Rows from block 2, named by matrix and row number. Rows with one number belong to one attention dimension. Each number is 500 + 40 x the weight over its row's rms, rounded and kept within 0 to 999. All counts start at 0. Numbers have three digits each. After the name is the row's rms in percent of the matrix's.
# q: attention query (model.blocks.2.attn.q.weight, 384x384), inputs 192-287
# k: attention key (model.blocks.2.attn.k.weight, 384x384), inputs 192-287
q.47 102:468494557474486536458466491480524488478511471562491503504517544479566596449481536524534533447450409508525511509504429456508536472435541478513506475535465461465439538528412503547507514493498520671497561465467428587496523535530494485475502500494507460492543413427542518513509425526506454498
k.47 094:483505443460508506497507501463540503506452597521448510536493548562447579466511568495473525522486477495509524562502515471427573589473556549528478478531445449640469442489511417478447431520538504501505509584515539553459513475482454558543434484542446473543432542453453522490468440494515444491
q.48 086:558445479510454458440526465485535464585520544509535481451588494597502489572556444458560451475480453448527524510468508495505446507442548505456464500600507533433482501564512501593410448519466517474544448528523501551524548480523455510462524459470451452545527527512498532450542583537474457514
k.48 091:493529524541517517516529481522531509582470539503486527468503533457511535479526565502495398468461511541530471487471483498467453453485465566500467465482482470518543530505448457518516434455516537546496516465536464495484551506565520475504539557466515394480470513560499503483500494501484527565
q.49 084:500526403467505564536465452418619533410518541468483582466492489475574579503511520507509587483453459486502526445528449519563538498486502514486537457533456549493493551543538490505513493541551473477480497494537482559466489490481537472512505475490460446456458518493478498495513494562495500532
k.49 090:524450470492500517507515514493423508492477512492517526468504482535470512564515545537458479477548559508548483636487486528554482478520398519490557471449542515501531494436455461499494468430528452493519515519530483476512477520496534384563590533486502428567470519535557578502521574520461496403
q.50 103:471539555553529551535525514471381421486472518487499452476475463483534550508500561507506491468495490452497441469514480477502501508487491476536509549553543514424485554477438435439496511482518525494453478415539538471509524506515500550480444488595511553532551459524517527486564452455444429561
k.50 099:462501403487537498483493504509498476492488540499484452541541414488503502493403489584464462513449421524512493486545474510431477481509513487568582496472503510489479508438467501504459457613506553502570472522504475540488461461525482498507516516493528479552495495544497505517541486502485521443
q.51 110:521411498434487501458521473476554471528485472533583426453482526518504564558522538525454567504559540459506595499460569518489493485508424496548556498413559485476433461545523475544517422456531524507527535520535538529467592426482459507480494474540531504543454443482571514541430504492523558584
k.51 105:519543462560466497454470459473554459475402474478523556434570462455462489564512489437511513480514440491552485496510556511532496475490548492455524384548522513494526536564459548496493535493466445443575540535531481516524419486534443478495459480546490504476485454472481504464501536494467497525
q.52 105:506489526563529463435417506505489531524502474551555550539481516520414470473497491495529492481518492538425493541564458524502469516462574578416473568535477543512510434482498438466495477416403543532528557514469477435519549498598516497609484482536486522526534530420479466477509427502538470488
k.52 105:454487575470541501464511565478530449518531478555526445491588549474543521420496571499518522581469502520550522436483476437486525560410401518514441463470537482514517479419533561517513373543511549516488613468485483560555512457431482522535514517501560450576514541555494478465503439496485508440
q.53 097:551497468566490562540519428497547452433488519490514554530456463520551500549500528519481473433501513488511596595526501510443511482459460460443494473563517511479470537558468533461504430521468435506495543482523500550495473497574526540450494495498480486567536519500517460472452431523524509504
k.53 098:492527594484383484484456499518477476469487483464520540516547523494506491512568498508510471528505426572462559507510501495485458516541538587528517477456507489491525463419477462557533473561483459455509559470480582406552400487485517483449548420506528389559556555491506455512477515500437529513
q.54 100:536510556539463516505514486522526528501492533418468475513483521543524450516497479452538476481461492550395453453512461570480530458473454481499478495429482583565609448460500487511510481523521457514535461513492554478463445476496585484522494492530506514512512500522495493464603466566423459479
k.54 090:478448450468531510478517507508460477499561514500494488525483472564484492503488478534543462516505585479574515485519518505570390507513478518443523512487423465494503487398438540524463473464488519511433466479443508466480550580543515413497542507525562493552418461472526480447513495440437531519
q.55 089:441497596581617449548496553456422550536543507548502501485531503481415454448568529444489557490460498508486490492514524471583564486578469542551509548530495447470491488419544466428603525490529475510463493561477476506488489489515504517575430529508503374568516478455521473516459486505491587549
k.55 094:512545514532561515506492526565562545495421520500454519533545442485538452466509389537478505500536542459463527528526465595446475498551518450499437432538513562451468517442549569501451558480470545513464529555453509443530425501474476556476559521501519519515460478483410484516555500498534521517
q.56 095:510461441458494484522573505528478518477565508489523499521575469535596487467470480456447489539494547548532495520493514534461496484451424575562503404447514516496540489446442489569504542467507529571527509560445461480433465482513553438539492557464496522409493580533475486489537587473529542461
k.56 095:424484453493477499534525505449510493530570498535539526592488517479476492488523500422509531464528458473520478457518548476559497468482534477449519571560473489463431495516476497484571503516465490483460456496429432514507485531467529500500516500534513543531485486482553473426490448509505513449
q.57 090:579516437538513491522457498489517510497408490484433463515488491510514540554596459577482550489538479529451484461523573538499513530488562500424519499483515476480532481537554489539468469560482441388490477561554495501516553442554507513439538497505525376506482518453506485453480447540512459458
k.57 095:525484577469464429535478564564532535506502517481538441507525556577607481572501517499505432491389563429551495477404490469513516497534517524534528500483530505457411538507503504534476439484491500511557498486407475505529462487505491433529480472508504538493501487494507561459510570420479494452
q.58 102:476553439523514513502499463541503484506503470480490480563506476488558461493485482519458459481520368489405413503503490475476483496529519508501474529648568487467468527575471500513411479575483499551439508481584526471577482532581463510515498444553517499518495552475520575494464569486551478465
k.58 097:434570447501454440526537531512457515486493523482507525550444488522449531482500516506405574484475537482494429477513497494465525437482495574514530528490509501496554484498535513483534466483544466531510536527463488398514543480452572471532518558519473496480465500475476520537476445513451517501
q.59 089:515546572413593485476465494525491486452555407466598519502518528504455539531546491409543545500453482505484465495468462493460501489503438465490519570589505497481532444483505529542453546540490548412561480559500511530476549494467453472560466519499545431501449494495464436433462486534530560545
k.59 092:511558485567534481490483455486579469569471532496477524492500474463482426490498489507506549434506548434533464521478560495492554490457478508501504482474484543560494487530531459442510477505460453526481508497530493520487511455566490533528524524485431505521511452439451491541567547497549462433
q.60 092:484580509504512447508563468482543587480502502497480537522519525507541496538471478460491471472488513490542501503487511516460504502535511472403520442536517475443433521518431513488428512576447525568499572519418493526446504562568539419462480515458451590466558467487555527535499498549530435467
k.60 098:499542518459467549490390470475446509506537491556537483581508487533540510438560541450488496555475437524462518515466564447567522510516546499471445526540536505502507508497536528470528491485509490382474487491554548479600456532561481571460491464474467494562500523460453475495504492503516471525
q.61 108:524474566520536449469508454517475444535481443494533499527475541561461461523569579536566436537503507517484449493482510520440465476526516527596497482498427508502550516537433531585517479476541522504460541465480492421513486517441495464571519477499545514514485494562471479519573532447493483422
k.61 102:519489523533564502489471418442462397535511521524507493526475447508456551426497481493501615477482510531485527449475478464510521568519484460493468516436535481514500562514529486484476520496457579474554509513500489474496547502491560511550488510468482517484475441437464500494492476471515503522
q.62 101:493587480471515519499507457492471431481541533455500542597586503441612480493532514507518470453457548512513485405471565485496467531437516569524502541453496475505458530447430573562431435506490454557500461450510499478543496514514434451478510481435545423435513518508493493467448500401516510462
k.62 103:513532510450524526590452463458470550564457466498516524523491547534507449494447483471494467502482445514522493524445491479426545524555559519527481558493487476444411440514572453528520509502546445530430459547455516496513499480452460477491404512552442508448539451500559480523460529511493551541
q.63 092:477476475466495490558517487468500507512518526557464495481599575528449477504527526479543441491464581386493415512531540488438486491533480532462528445523463450511510520463567489418520529503521423483496521511451438516430455482534499523519483605490482551506487539489550559505503501540551453528
k.63 096:471494543480553550449482579540424487513495424475469487509474452462452491570443500530433511469524509445485551376503500539481480513525499491516523461508563494502502539533465523546501475448457493528473481556482541417525527522563457421479547513486543529485509532555546516543512568472499581437
q.64 104:463507473486546496502382523474507513513525500510429534547482486514538523491613472481536477493562505531484478566502478513526560478447448503482466500474537429547483502526538492486519494548563498529484449464472456519524506457543484451554475389541479543524447505512508538512433558454523507473
k.64 102:467463527503467529484426465481501457517506514432490458515522499546500537524581515492503454493544497522497540463479586569435508534553541508490457561412508419563491491482533404474483540493494460459538480508595488512501463503507531483477491499469493504535433418563507459498488519399541576535
q.65 094:574488481459509594457546514467547523495479489471477474516448508480514491475466551574514494510504466506499416480558498527563489476484483493480473479519522546535527530552457426523590494531474498492543487499500562519535461508473463525507523404537403486518470519465487470506467519474531468539
k.65 090:511555611467488486508489537470462559443512544482578538382478481483488474568464516555608566575486487493403481471494473500552505484464492531470456507457481481557524475499469515497551507402404563503502470476537438504480467469493473583530477457459476481470471496526557503476501529493512474550
q.66 100:448538501492540557478543535456485500488474444490466502482488479483511488496513521543444470525499577474567482481498517480484559479498492476503536532477496472491546525465537507510555556490402518406438511512487520438487565544557550470563482441510450432509456518500471547559545507558511503441
k.66 101:494418500467469440473507538486498535529488522498539538514475409459465521478443546456531542506505433524484504398446456525497415526504528592536456559444495501532491559607515528454475545502524476481547495513499491566470441500518460489524503506495498547467502453506510495480458493444503542538
q.67 101:371501591504512518506534512548574493510417481530464469487472462500536507497493458487442506442507446455523490574535462484525537557461515491423413515512537454506484445493540478628510560500503462421572475549451494436509506453516491509518514502483558458515459452450570462474507568562605542528
k.67 099:461496503507573392497482418498447440518526529487460488521589535546537562467492508461556491523497495506524459487538510488484503525446443566469478490470490527413526551495495569512445536472504457567606493496485467503475564575466558491412475511470498483530520510492485503470451492578497504479
q.68 091:458438549521473462539500522510478521488515537476479561442472530473493533515565513501584531501530514554480505509519520471526394423510485522485536553488421537471451526501529540428384468522592476462493501521500413466496533532472501485447504494450505543509561518458510450528517512512451511571
k.68 097:524521585513515541487540458475478512456435508482486588461529498492541522500472499488492485496535512520530557467479593414541592491551483481488525523488447517574468459427478505504530578526460511574477504514451503519491521460507503559486516483465494491507471516513499487558527547547533456455
q.69 108:570550489466519494484469582534458427461439511522449436465445447457529477506454474489528498545482478502534509465539512445563521569543533457454440454470447452526556492505482464435478523501401516492453537576532477534467553482474381461525495545509466420576485594475465501497487511508553501512
k.69 108:537517456489531527451402579450511442479496469516426472538464536482461536498533533490531582550521485515387546562403474511466457513499556488553489450557500487469500561521541525470519418523548460531511490509458468437526468502452445497547431464424502471448438477506493440486541462441473546590
q.70 112:513469497504474518462470493514428484501474472481484525539466488557612508456580485554500436513534478512492529499515521517498562557489468484474504483453516485486461523462447519487564445564469567545460475508507537542478536496453523500543477405418493437518506555453502514449469518442564483490
k.70 108:535466464556470511496537492479488515556570545499536504525489484516507564413494492496491556444436512512427566514561515405484484457458495563490534497490519492476470525531460489482494497475472457477536475503506461439550517430467480556545463482518496626550534484490536497464538493479505518590
q.71 082:553494496423548532523498507464501529531427496519489499488508573567454440479505594443520539517506535487532488470444538526509481478488529468461439514577541535485500527504502487536555469465515533510484464487565527530489536531478494455494522533404489482521492493604491623459534488552497450558
k.71 090:459554482530549522551473455491509515529534460458557506487527493518499577512458475495442530516467529536530496532500496540531561437506499513406457519441495553480494483415553477424560443438478495528501472416508486521492524539483566531517515499463420496517480464544515477513493541470468502467
q.72 106:497465526508466503494512484496524441472518465471532496474557526585483505519437531478498404562571572510510589540493434567557443524503496458483554506427514510423506543492508564480506436495468537511546573450467486370613482524457441547445564406503514493506568542534520464471504470491474536507
k.72 097:496480488426503502516487425556482539471497530517481385513591498503590535472482516498527472455474523489540541568544486512510517475443512507552476437521460535518593531501557508524464474437464530513490471484519480478504495519472515537527507602513481520482490505490473527509510557428441516450
q.73 104:524445527508470491496437504474485572529441527433456480575530496510477451523455511530509510457525385551542459458496511537476428456477443540537552531584523497491529463482439501427485532470488443523524525507467555419509522532489493527516409574474539554528457502489482498469473452557528508490
k.73 115:552416471486458437468519489448509580515472537473455502495486431532499496514445458441481473483432498522486518484468439482478486511452510537552478552482501559518509465511531448489518557519536515446525551480503502543511529487542494555521542455484544559613478518495555476527518597510590494474
q.74 107:523528479556486450532455509499496503484485543533517475599524431528510481453525543522497490454541491425448447433456499533502480489462468514507461452477611577514458530490508521524598509500588527518461512480483555571462508399458495475525466511503505516541488500557425516500478571467506515466
k.74 110:455496563541537547534509467497516476523571487479486490474482572459516420501527520480510508540449523521532500448571534489538461463434536455544501485540569488478516543521502502498524571497558406473538519516463469481488412470495517479449516509470511510554494508515548445525482492517455438512
q.75 094:448452437459458470501501406475423502462588464504486484453521559446463443559466459557493521441477531514550497434469552522508490481409565592498569508543475591517461502488535473503484540521524496537496533507480493391521401579505480470474427458523468551531490514499522478539479457510509519434
k.75 100:461494482503507475551467500507556547538482507497494512521504453515500497508508512468458479506550501496590448480500413468495486519494546425507433483431521492528565519523490544512512527494509562532557432506597443546465527477444466483519446422466482571512518431577490503514510476499491599536
q.76 115:449492448461501490475464500491481529511507479561505491507412494532507493461537511499543541535462545542507576504522540536541526519550454500468526460451503467475540595518480501468504518511595570464504467516562505494552586488548485460569539479487431445493492539466492509500464493540482440540
k.76 115:462509538526550517529490493502498426504519479531496461501537522391478515484523545527494551392472484448420508490492506544525450483560596513560450416537492492450441459526480541470481547478494484536478449531525528504504522505416479429543413559502539471480480557513443455495566492513512534573
q.77 105:527474517550465456430495452491495459554423521384442420510494532477513468507455536500448500489522470480479428526467559523525566474499523513496499522550456594482500423476556535472481489537517513567524491417467501513451488487479513580532520464591441566505530514424521536423488488496500499476
k.77 101:508499528505532489509493522519496500560516538444531461472466474506463495473497542503507532489479488501468464628512486520502531513462525510539509465464451428560560512496495516457485541497464531554536445471583461535567501503427506496522520468483520502508540507542469479481491541550487503525
q.78 100:538508516499497534479499471509537516416445509518441484545553459545540523591541578512575483501432509499466493516496544441429485488448521489493557425420503446481462482419558478492579517504507523533470475482509496461510537536440459532465510541517543481507459549521469516497543479512514440564
k.78 101:482515516423537467474490558529468480496497541556574533488432531436512540483369504435465579501519509516526505501499504543526495533498526535513438555438573514505512460465527525505427419502534465483492443516456469491496523556514546463528540565517494462525464504465491516490514487523446440511
q.79 095:480559533463505470515476442494420473516572538542502486462514431508452450463477456459501504443492475519445520495567526452494537453543506524522494508463539490567508459513484459530569451491459476482512551470551514490466521492639477524503478453485555540464520516473579555452521477469480487446
k.79 101:448540484525510521496479473525482512449496508491487488493462501468514584511515587537512485508515505500527509566621476466478500552539479464558529540478483482506539533478542487509496514495467518540495474501546576370488474515515473508534446498536528479493475520517469462552496434503506541501
q.80 097:517489508524538439567590490484528592528507463466550485413482471422477489482494588565550493476473521534425466523540460474527529553512476515433462512464454528515534569549507443413537518507564572490509476493554450517473573461493459500514514506514540480480585612580492497524520484496506480510
k.80 099:494382444502562590570469492447546429488434524554503545550460484555535504515607546467435514441521450544484528454469594487608455443467532498476534525511490433486445532449539545478439624542464589500485529507495535537506456444547541436500471462468506541485452439506541495557426499488529525411
q.81 099:512512521477569579509488457506533406531507481550501436538510449539413509507465566519447483495446492471470474454464500467477494556631550477492520522458552462522534549460516458536449521428492509500523488508521523476538422517507562516505525525527498504502571448477462518485499473523389534554
k.81 105:500535455485414526459466560545580528468522482565486555506528520443486489470483507474525497465388457516489486512471492484471513551515440526456535525519478506439488510483491553483506461496502521504392501459495531465456517513564474410438522548559561407465581551483529474535545469460551430493
q.82 108:529491539550552531481520473440472489498507551484532512435523491459534520531494456493550562531511472485478602496582474474513527515491472502439490466515483521524432482532470445478526446536467488549535467464528557542516532506407463501446467568454487450521511458462551514433455592530573430541
k.82 114:511527511535504505430477427496523553512495439507430471613530561505500488524523517504522534517480543508564431507535494521553449434486487477509518497553453469383533459476543518375482485476497518459459513468554517524518498500459555534476470483477562521527503491485492503498516518527526535484
q.83 096:459563500538460559441517513548515457521564461529437544512555514544478538428544519469509556543527514493498536549473537493488458518513476480458564512528459581503525560455441532532399558510529509476490467531488537537501531499497530477499482508475447568500532463537511477500478499473426569450
k.83 096:476522498453534549480427450591529466436540457449538508477517526471492414532498462484568518543479491510507518503519513474442525445518518441461518563555484485484518473508536471548579493511486477525493490445537509567423498489535500494552636478502487477516466516484512495536549523551443519547
q.84 090:520464496586501528521518536494557481551489483471532523515447519480534508481496505460506533561491448523462458563566438532475485596534485506512449584516503457460526560488504499577528487469463495509456501527525467541459528476494562493480543469514583452493486545489593488492537455508485442490
k.84 099:536411462416444530492542474485446469562456499438473501498499538532496494471504548455463532488555493472500439457527554577528534534479506482476483500510499521442517522490490504462457494472499445447520504465465529445501459523411557559452536504524467567457544568480457518502454463485558539481
q.85 100:550523510569467424476521520505493488512530491562494546524547608486442493506583485497479551500440552540461531476438482527502504580465535550503490498536491497514502572481445480511521488527432522551437496538538486465522520455525530547529447512477506489496427494567466504509518440518518519436
k.85 103:502531472559488451568526481506485531518479511550499519509476481543472490437530536446417468455530524422500560519512540436510540472498533483533544486516459485508533487487528518472528493577603534470551491521525522536561559522486464440458508469393450611531513453509514471516471462517472542482
q.86 096:479499501538475454494494534505498491538519538443576494491498525407503494513560504442418578551494446598441526446442528531623475552525461537529460550544528476530563540455481468490492495459446508471520472511509486500509517485527450543489515500487500534491513423519494449412431462501449561436
k.86 093:468543534495475515468612443511531492476499454463468463543521487580500465529535483479427502428489474477541545450498453550486528495519414474499493393471490477504485540588477540510523552550507496541530429487517504517488449499517482491507505470471423457572505511511471517601573473440512525547
q.87 087:505484506537448511502456547549519503460541458516452505538599425443501487524465431486474382482525485441440539452545464519519504469460467442541526529463523537584483490460508541495460541427446464499470460463494513573365509519523501448501466483558479541440470466524497471537486499474545503458
k.87 092:449524449462523546468462466484427516534555492497557516561445522505542480519475446502426521519560492529499524479545479520484511483549508488477526492454521458558485471583552491506517411459483509452476516484491500470518453522519498502496503414546457495536517532465488462480475489447493446529
q.88 095:395459467553503502588454457509433465565569515446484484462484578486455518462503401491545497541564510480481515476424531526507471502500487502569541445467519536529462514497517519473429481473588532497465543583529451560577481551497464528492498426508526559450494452470559457511503480417504426525
k.88 101:557484506538432531524532508502442567521488441527518451570504508558498467541546530501509454461503582488526488497441493440449496535541483481524486422470467564603468531563473532629528479471563518500497524537497488471488554462430471436474451483537497480544468527554509465534473492489559440472
q.89 102:574480514501547469430480499518456527590515531498558556509527459501483516508439545541553469517494516440491499497456505479498516432536522503616525515469498481511492491496480445495459535451440483557512498562563573446424497446462548523518530516517480431551496493533498537482571487409517471445
k.89 102:487468489470526427465458473476520451475527410484508501477428517499464555506445500515574540547494576570478526567523464532445390502535476458521547454535517477565509503440536487412545434503453518389447533490472534391493504498523479495461491519423486552474465527436549404473485489521468461513
q.90 099:503478543490518561498441514420514537480466540501471506471500552528505517486451500454623462507507515486539458540457435535474498487484515465520534436418506498473517534479518599515579451490449501546490455478471554532487501464511512464511473471465449561553500529460505501540455544524556470498
k.90 098:538533454495445538473503567453484458573516505483459503455548495513503448492479446475492564545522495477527469554499496559541490531536547498499497537562519499641509510442448510533416515445526462478466499507531522451591526464530481463461477521502453460516411518524404463471490562530489525511
q.91 095:419551537466444540486440528541460511461487548558490472456496477436507523471429525550517580506527498501478503495519467479465446502499535556544488459504524471557489464453521505501496479490513503549465500527512490522488524559520549524462513481501504448436502491450520484497503489493595506625
k.91 096:532525639497510449522442504520503535529522483443490549433491481553581532519480518512506487521466525455557531496520509536499483459448436512455520528537491549508440510530554511592548545444479511532463463532550515515492453524431515552547543547499513477479442509505605496489528562539495460543
q.92 088:569555498489509496479448476570500489486486510479536518503480515440558512468498467505520476522502411555520454533491492419511475489465493488565448516451458500466461528499445447562476504482438525511492573548478496470510567490485460526431452547477542494460536559507431490489572513481463475449
k.92 099:536470555518549535426501532502515442480418524471574504422508477491419454576466484443504453491490482512440614499516485532479473520505511510494570581573522513512535486505455476531541463498445502489430481520497571483487422450517459556547537551562463489490481530470530581522503499503528490546
q.93 096:526507549486515440524522528476538522519476443525508519565495500494473523475521569555486402466521521567511518523509464528386537513466524507464487505515507564497498540532528585525488415399470492491499492448484439534493386423545499458506518469566518585475513471546405475566489441593468486458
k.93 097:521459499524522523567527521544511473516433492464551435532504445486486484428515465515544497488506440524503480440436527496493403484466538479497469569421539496525447468463539543482492491530515484543470500498498496504508455516489504462476478500524433437499578390434546515444522495498526453483
q.94 102:527486560465568463391547539483503490493537541570488464486430540487483550486452539561550500525488417531472491482505414534457518468578535496479540564498470446506528444561500480488576490567429567473453523505474518453477563562496541517472525525506526394455510541543531504611475574524448514531
k.94 102:495501491482469526501474517494566421484521486436455552441456463500481539516477470532513478433498513500484464469485547510530510484483468522522505549466449508464463515547540502482366455478443459484511551420490518504468512476510519525490523488551497439486587499470507468474480523464513495419
q.95 120:469485512444486518526531420548525503533469584452487499522519459511432505488500429498530507520558517533504513517538503479498511529470498566542421472451456492448503479479575482453413448413562493543528508516493473476457523505528484526460510508468562549497583579493420466553505462523490470471
k.95 118:531405463512485508520533561470515486501502537482469522447525464495528472464529528546589367494539537559512525571493437572521517489471472467457530457548552540526486505483542543520495457534562459529485508536497535464531446529544499452426541515502479413423499488560504516444501494551508550528
q.96 107:536520525513582446503533555517544483474484576446487501556530570502477497561414472431537554530499572549513432495475524484497542532590519507490527531574487559494481485480524529501425551402490445535502512520494482508469536462473508505498507598524601517553572480491432494563495447510423446504
k.96 100:504501438525583521545540529401565480515495513520556492466429536514432476529583517491490476544478486460491523521461442458503535440496436490495495535533498518447496536506488495467463395479525506519405555499483564560478554462541442559468508436453499491552508509473510499448526518471509485503
q.97 099:511523533561522516568557570530528565488557496431487438506500511490454470495485544519488511546470477500434554497498549547497445491496439439515477487450510551559478543509490536479516531393516474470498481547505435532503512571497566513541451477518532583532581455524410477463456543579447490576
k.97 103:482492475496518511474528474487388536468484450514507496491509510557527427464543494520475442557518437543522429516512495528504399516480460473525538548502536517406487470505435561462512534462511476571486539494520514581549441432472469529503502443554511529519476450467486576439464436517430424478
q.98 100:528490473480556473558449541579450478507560506539479557531489530592484499508574505551476492550565568441474561487502566388506480456464464407475510520475514563556525424483496494570457549568467529463486530526524518464484512463554559457565570395530469477494437451487542506455550455468523582418
k.98 104:500491474508455447588544464509563487541495437556510561481405592483532562507469538472457564512540517519450457500453504525533465492498475503440529457456437550519502474549543493455499495482460526527450460536468511487353477514511480564595497414397484508541433477492534453532461527467506508492
q.99 102:491516423565502479458551531480533464510489574503471487493443499486524514491450456439484520470463483422542528516492555509512550553554507504484459460484541499532502455494517523469540538510562540443499455474428508458626512559527519507505504526491506437512438528504563545502481505483513526563
k.99 102:534510511513477519484570496477514500486529421532525476502537540474442460488483468548456509505464430457383466506493497530451504563477433396542459528506504479440504547496415421491472515524487500492523543453540442550625543524419487479497394504499501526496483517517446498464467419507495518523
q.100 106:541509499482431497487568437522501485511478469470481486521517465542552474508508493500489509480494518577573476515515505501502469461475531405468528546469448580442498511553497481546429559521499505491586539505510560450524520529556462474497490530503450555513481434545500550494548448400508532499
k.100 096:566512532528551534560467507554474492474479518580577504427477529469407520528477471541469490610459541542463456532472532479572522508469559524529515447407506443576483530473515508594534482511458487526407434461490455522424418521575512534456495488522480490504382496510501596533478535504510452485
q.101 095:505486468480483571524468497543527509489529540498481438542498448492536524511472505526498433433460454495526493615521496522468427410443437507488481575503501442570457518503534511493527555549475505497554504530512448500578513578495439546476477532541473476479510468517434458511555500504525525549
k.101 098:472501550530548457457541501532521549434517494503540491423550457469564500547452472575532434501527471531471493478495450545581541516477501509494498496509581487463532494509547531536535443477573490501525543542423450523503422423491500486494533503462496490502497534498435546482515513517499493556
q.102 097:453573519516455468445477490454500520499474509478525476505483528507505427496510532531470466506544493503452529454574466523478486517478550524557531450514499551514535459556432528521460579526539499479488489467481476535492420529602499555508482488492435483541496438468591503487401495507457529522
k.102 102:557528434486545457514476455517539446516460480524487470560487504582558497474498572448480534476508473446501511456455517519488470534539535475475494472523504506516511465516522497542513482547488498521537450474510485507530550583462523479487478484466539519478538600455534480473478546550501449435
q.103 100:523503387438524502532522540489501497471550444491467454470454504410492454550446500487499418518511514437518514482503525504524573499500478437505518447510485511567447522525522538457473506541526415479530456442583546488405487503430436489511500517513425461502516526532475553496481480483510505496
k.103 105:486473390428550549435418561473527559513464480551497531525505504546527473520552442489522554521485509568501462516539496450508538487535532497540492504486486528510545545510443424555580516545484553514515510489470442474457512526479516479549424451529546493477501434491508496444526520489444456502
q.104 101:529439507513530470485450450560473537517475533535486552557455490520538521477477521534535453499475511501587490560489486566436532481486526451470503544584477448433560531456522525546459455490560513530444565510559471508528501441504500479463535551497591499532517610524512538529508453481525486533
k.104 105:462437516510503481522606461540489501519512541410436472512460480445508538508553483487600465514499490434477518504530446488470535500462516468563497500470552590498516522436486441601429504482517467481481468565459495539423469447430552534499565519491583507485528483515571493421492518508528507430
q.105 102:520561459454478524533405481451491487486524522505509571421571474517538513528497490475464552409521480492566528518473454502449424488504575489498537469466512477538511492513513508520505476529460484470535585509484477559509493555524522537461485546496480470470510497489456505408478484465576557525
k.105 107:510547632579467441496550504593457535517472494446500491498553434427444515506408516525477447501480483499522561513558495482494527518478505479516495519535548549520440464474449493555457522490523552555513410518486537599485506488556491464524503558567439509536531516530535524495445502485517533491
q.106 096:516507502422488520536590473445475524531530487435521516451537451508495436522455480463473483529528511478491485484488566457523499508542474488426515468500435441576495550508488545466593505467490474512488483477530456463510495465500549477497491519517469402431480438549524437494448501540463449547
k.106 094:551532458554484520526493496485564504484471522500477538504592478504476440573501520556492465503558442478555458593487443528472460461521473466454487531495507476446491533529492520461495482568470446550438537481414519489440567522464524566509459542536417509525504534477486475436520534535446500567
q.107 085:546469526465508487502488508644512475486488491490516569515572549566443472490457496516425442513429509530490477454536494511483491542570519505568536534511456527435545426520523447582494472466514484504536548488442515555483562537464547525450494547437543454492462502529523545484453548502498521575
k.107 092:500541467443474557511502470569520545489524513552529494466425519447446501527501448559553473477450544516564476498548514505491508488489523550507504433508474491465545490488474485468473392540498447448505551485481544431475554441518534541434588453579442504481516534528498468494507490536461426509
q.108 088:507524548510502590486542475482575456540560492476561532522418439485504549571525525461489480505467497490507495553427535449452526423454450476519538507509509508529519523490507514449566427544561522512473490457463519487564501431483447522509441495435487501484494519508436508473529525507449480543
k.108 087:494489466480480458417508510489500555434421464567474439520510523461526472474447475463545412463430488523537499491447516540471463477519492489544496483469499555514511489542538515501497606527416500542548555547433445448481546489548483476552504589462493484485497459471413479497484576535444462515
q.109 097:491548503463529501522524569468464566475458430639555509426574487473574435472502490531465484450439476521536442541465524495547531486485443576494567473500529526456511460508422481533469545507464556519467500515482548418491536435449502475457527514478499433517479540549492467566455483513538528508
k.109 095:440458474514500507480464508480513447511518450530445473543553386562518510486433477490549460522441585547469532480565498493449466520516569539477478550481443426488514450416498547532499463547474544563603539460385478549503436458535561456474509503510508524428449447441506434486473498525499490455
q.110 111:512521511581434494451575492482567465466481535501533526543550511566501484466473511450470475508505524533475498450502557516522514515495583468467512526499529424517531467481535456457509525440476398464533433516451473577558458446520513494544475484500554567488391390544503495534440469508477545496
k.110 108:521520461537589487492480518543471444532495460533507552486579473498493478449493514488507618487475455444529529530488478446448430485487518509476507564528489480505480530458470470515497467516498507496490534508477490497517570504579525526454519529500427468493462503451505575520447507480509457483
q.111 093:529488462469453474525473486448515519401554509541564588478481507513474519526529474473470511424511495410532484525504466525444500596470540531488471465572472479488468467527512472585427445571445436503579498465484499504544490501481480512487464534459510500453483429457565431545503540536552499455
k.111 097:543597556499467454498498582553475528484502479510441506501565464551520509518532469496508529559542536491567505461442544431464485539482528536495496487606526487495492535498446445456541643510506507411536541494493513484544483527471482503453509525601574513504507419546471542527532465478485509507
q.112 084:509477489450496519543499502530466472489486524525563515465387529537536522545452552506519511523462524490412437577524496518403499488508550423524547506518536546497532471555485506491493490487485449488489519492491438499470516471516562498495552497472483492530540506436504565495520526487554492452
k.112 096:457556501496472501483508476550449419536461563478484480483455594552465473494450483433434464423498538493520454469479437506502512489500491504449515460554516521448529426572459475412509446499495492539487446497523489423552497522479545475453442458514481513446562496456517530481529460516489597504
q.113 094:479483503477457425483460459572489479465461556536521519512565473474498470485473446480459503431434439458542515439490473482487451475525527615541471434520472479492535507545525528480488529542526460514498601454432460421505503446480520547520509587459547425532509532455525538522496483503539449514
k.113 093:547570515542523511534454490496573450455470532558462460530488510519472508531557546537490479480463516568554512557406520482502473568520508441531499474510519412423508519502480454436526550537453474461507522546529481473545532491544458516459492553493547514457512491480426461492481477532429493487
q.114 103:608526441517490499472592395492492615562470491460518527439481521500516497493558482478470496443451509478576450537553507508512539549490507537545441512524535498486508508505428510523475564532475482526536517506494496569510467519482554516476472507520398551508501481491501509469478441470490531508
k.114 103:547464493517480508524541564453527570498437530533535537565551517453488544496546520500514494526506495477495453461425475524519505546549514532540546469516421512519528498522502513484508499487534538468492468416523562544516489528493455534522459433534497463492450528497515537590507548533614521526
q.115 104:448512501464467563403478511407474507494519474554537497506599489526525486482467363489501513490521477462458536477531472438562517477486555588504480489547494476451402539488510455599508485546500491521517520460490502485460509491554522541485522549596499576518497489476466494523538494449508541446
k.115 093:478521472541499442491556466525519521521502557462504505555537460522447500501576509430556531518501533527534529507595577469460559551511502424493503522560542431484502486455352484512575466473541479462480464491535494558477568519533525575459562472498544451576509585563480446550513460548504490499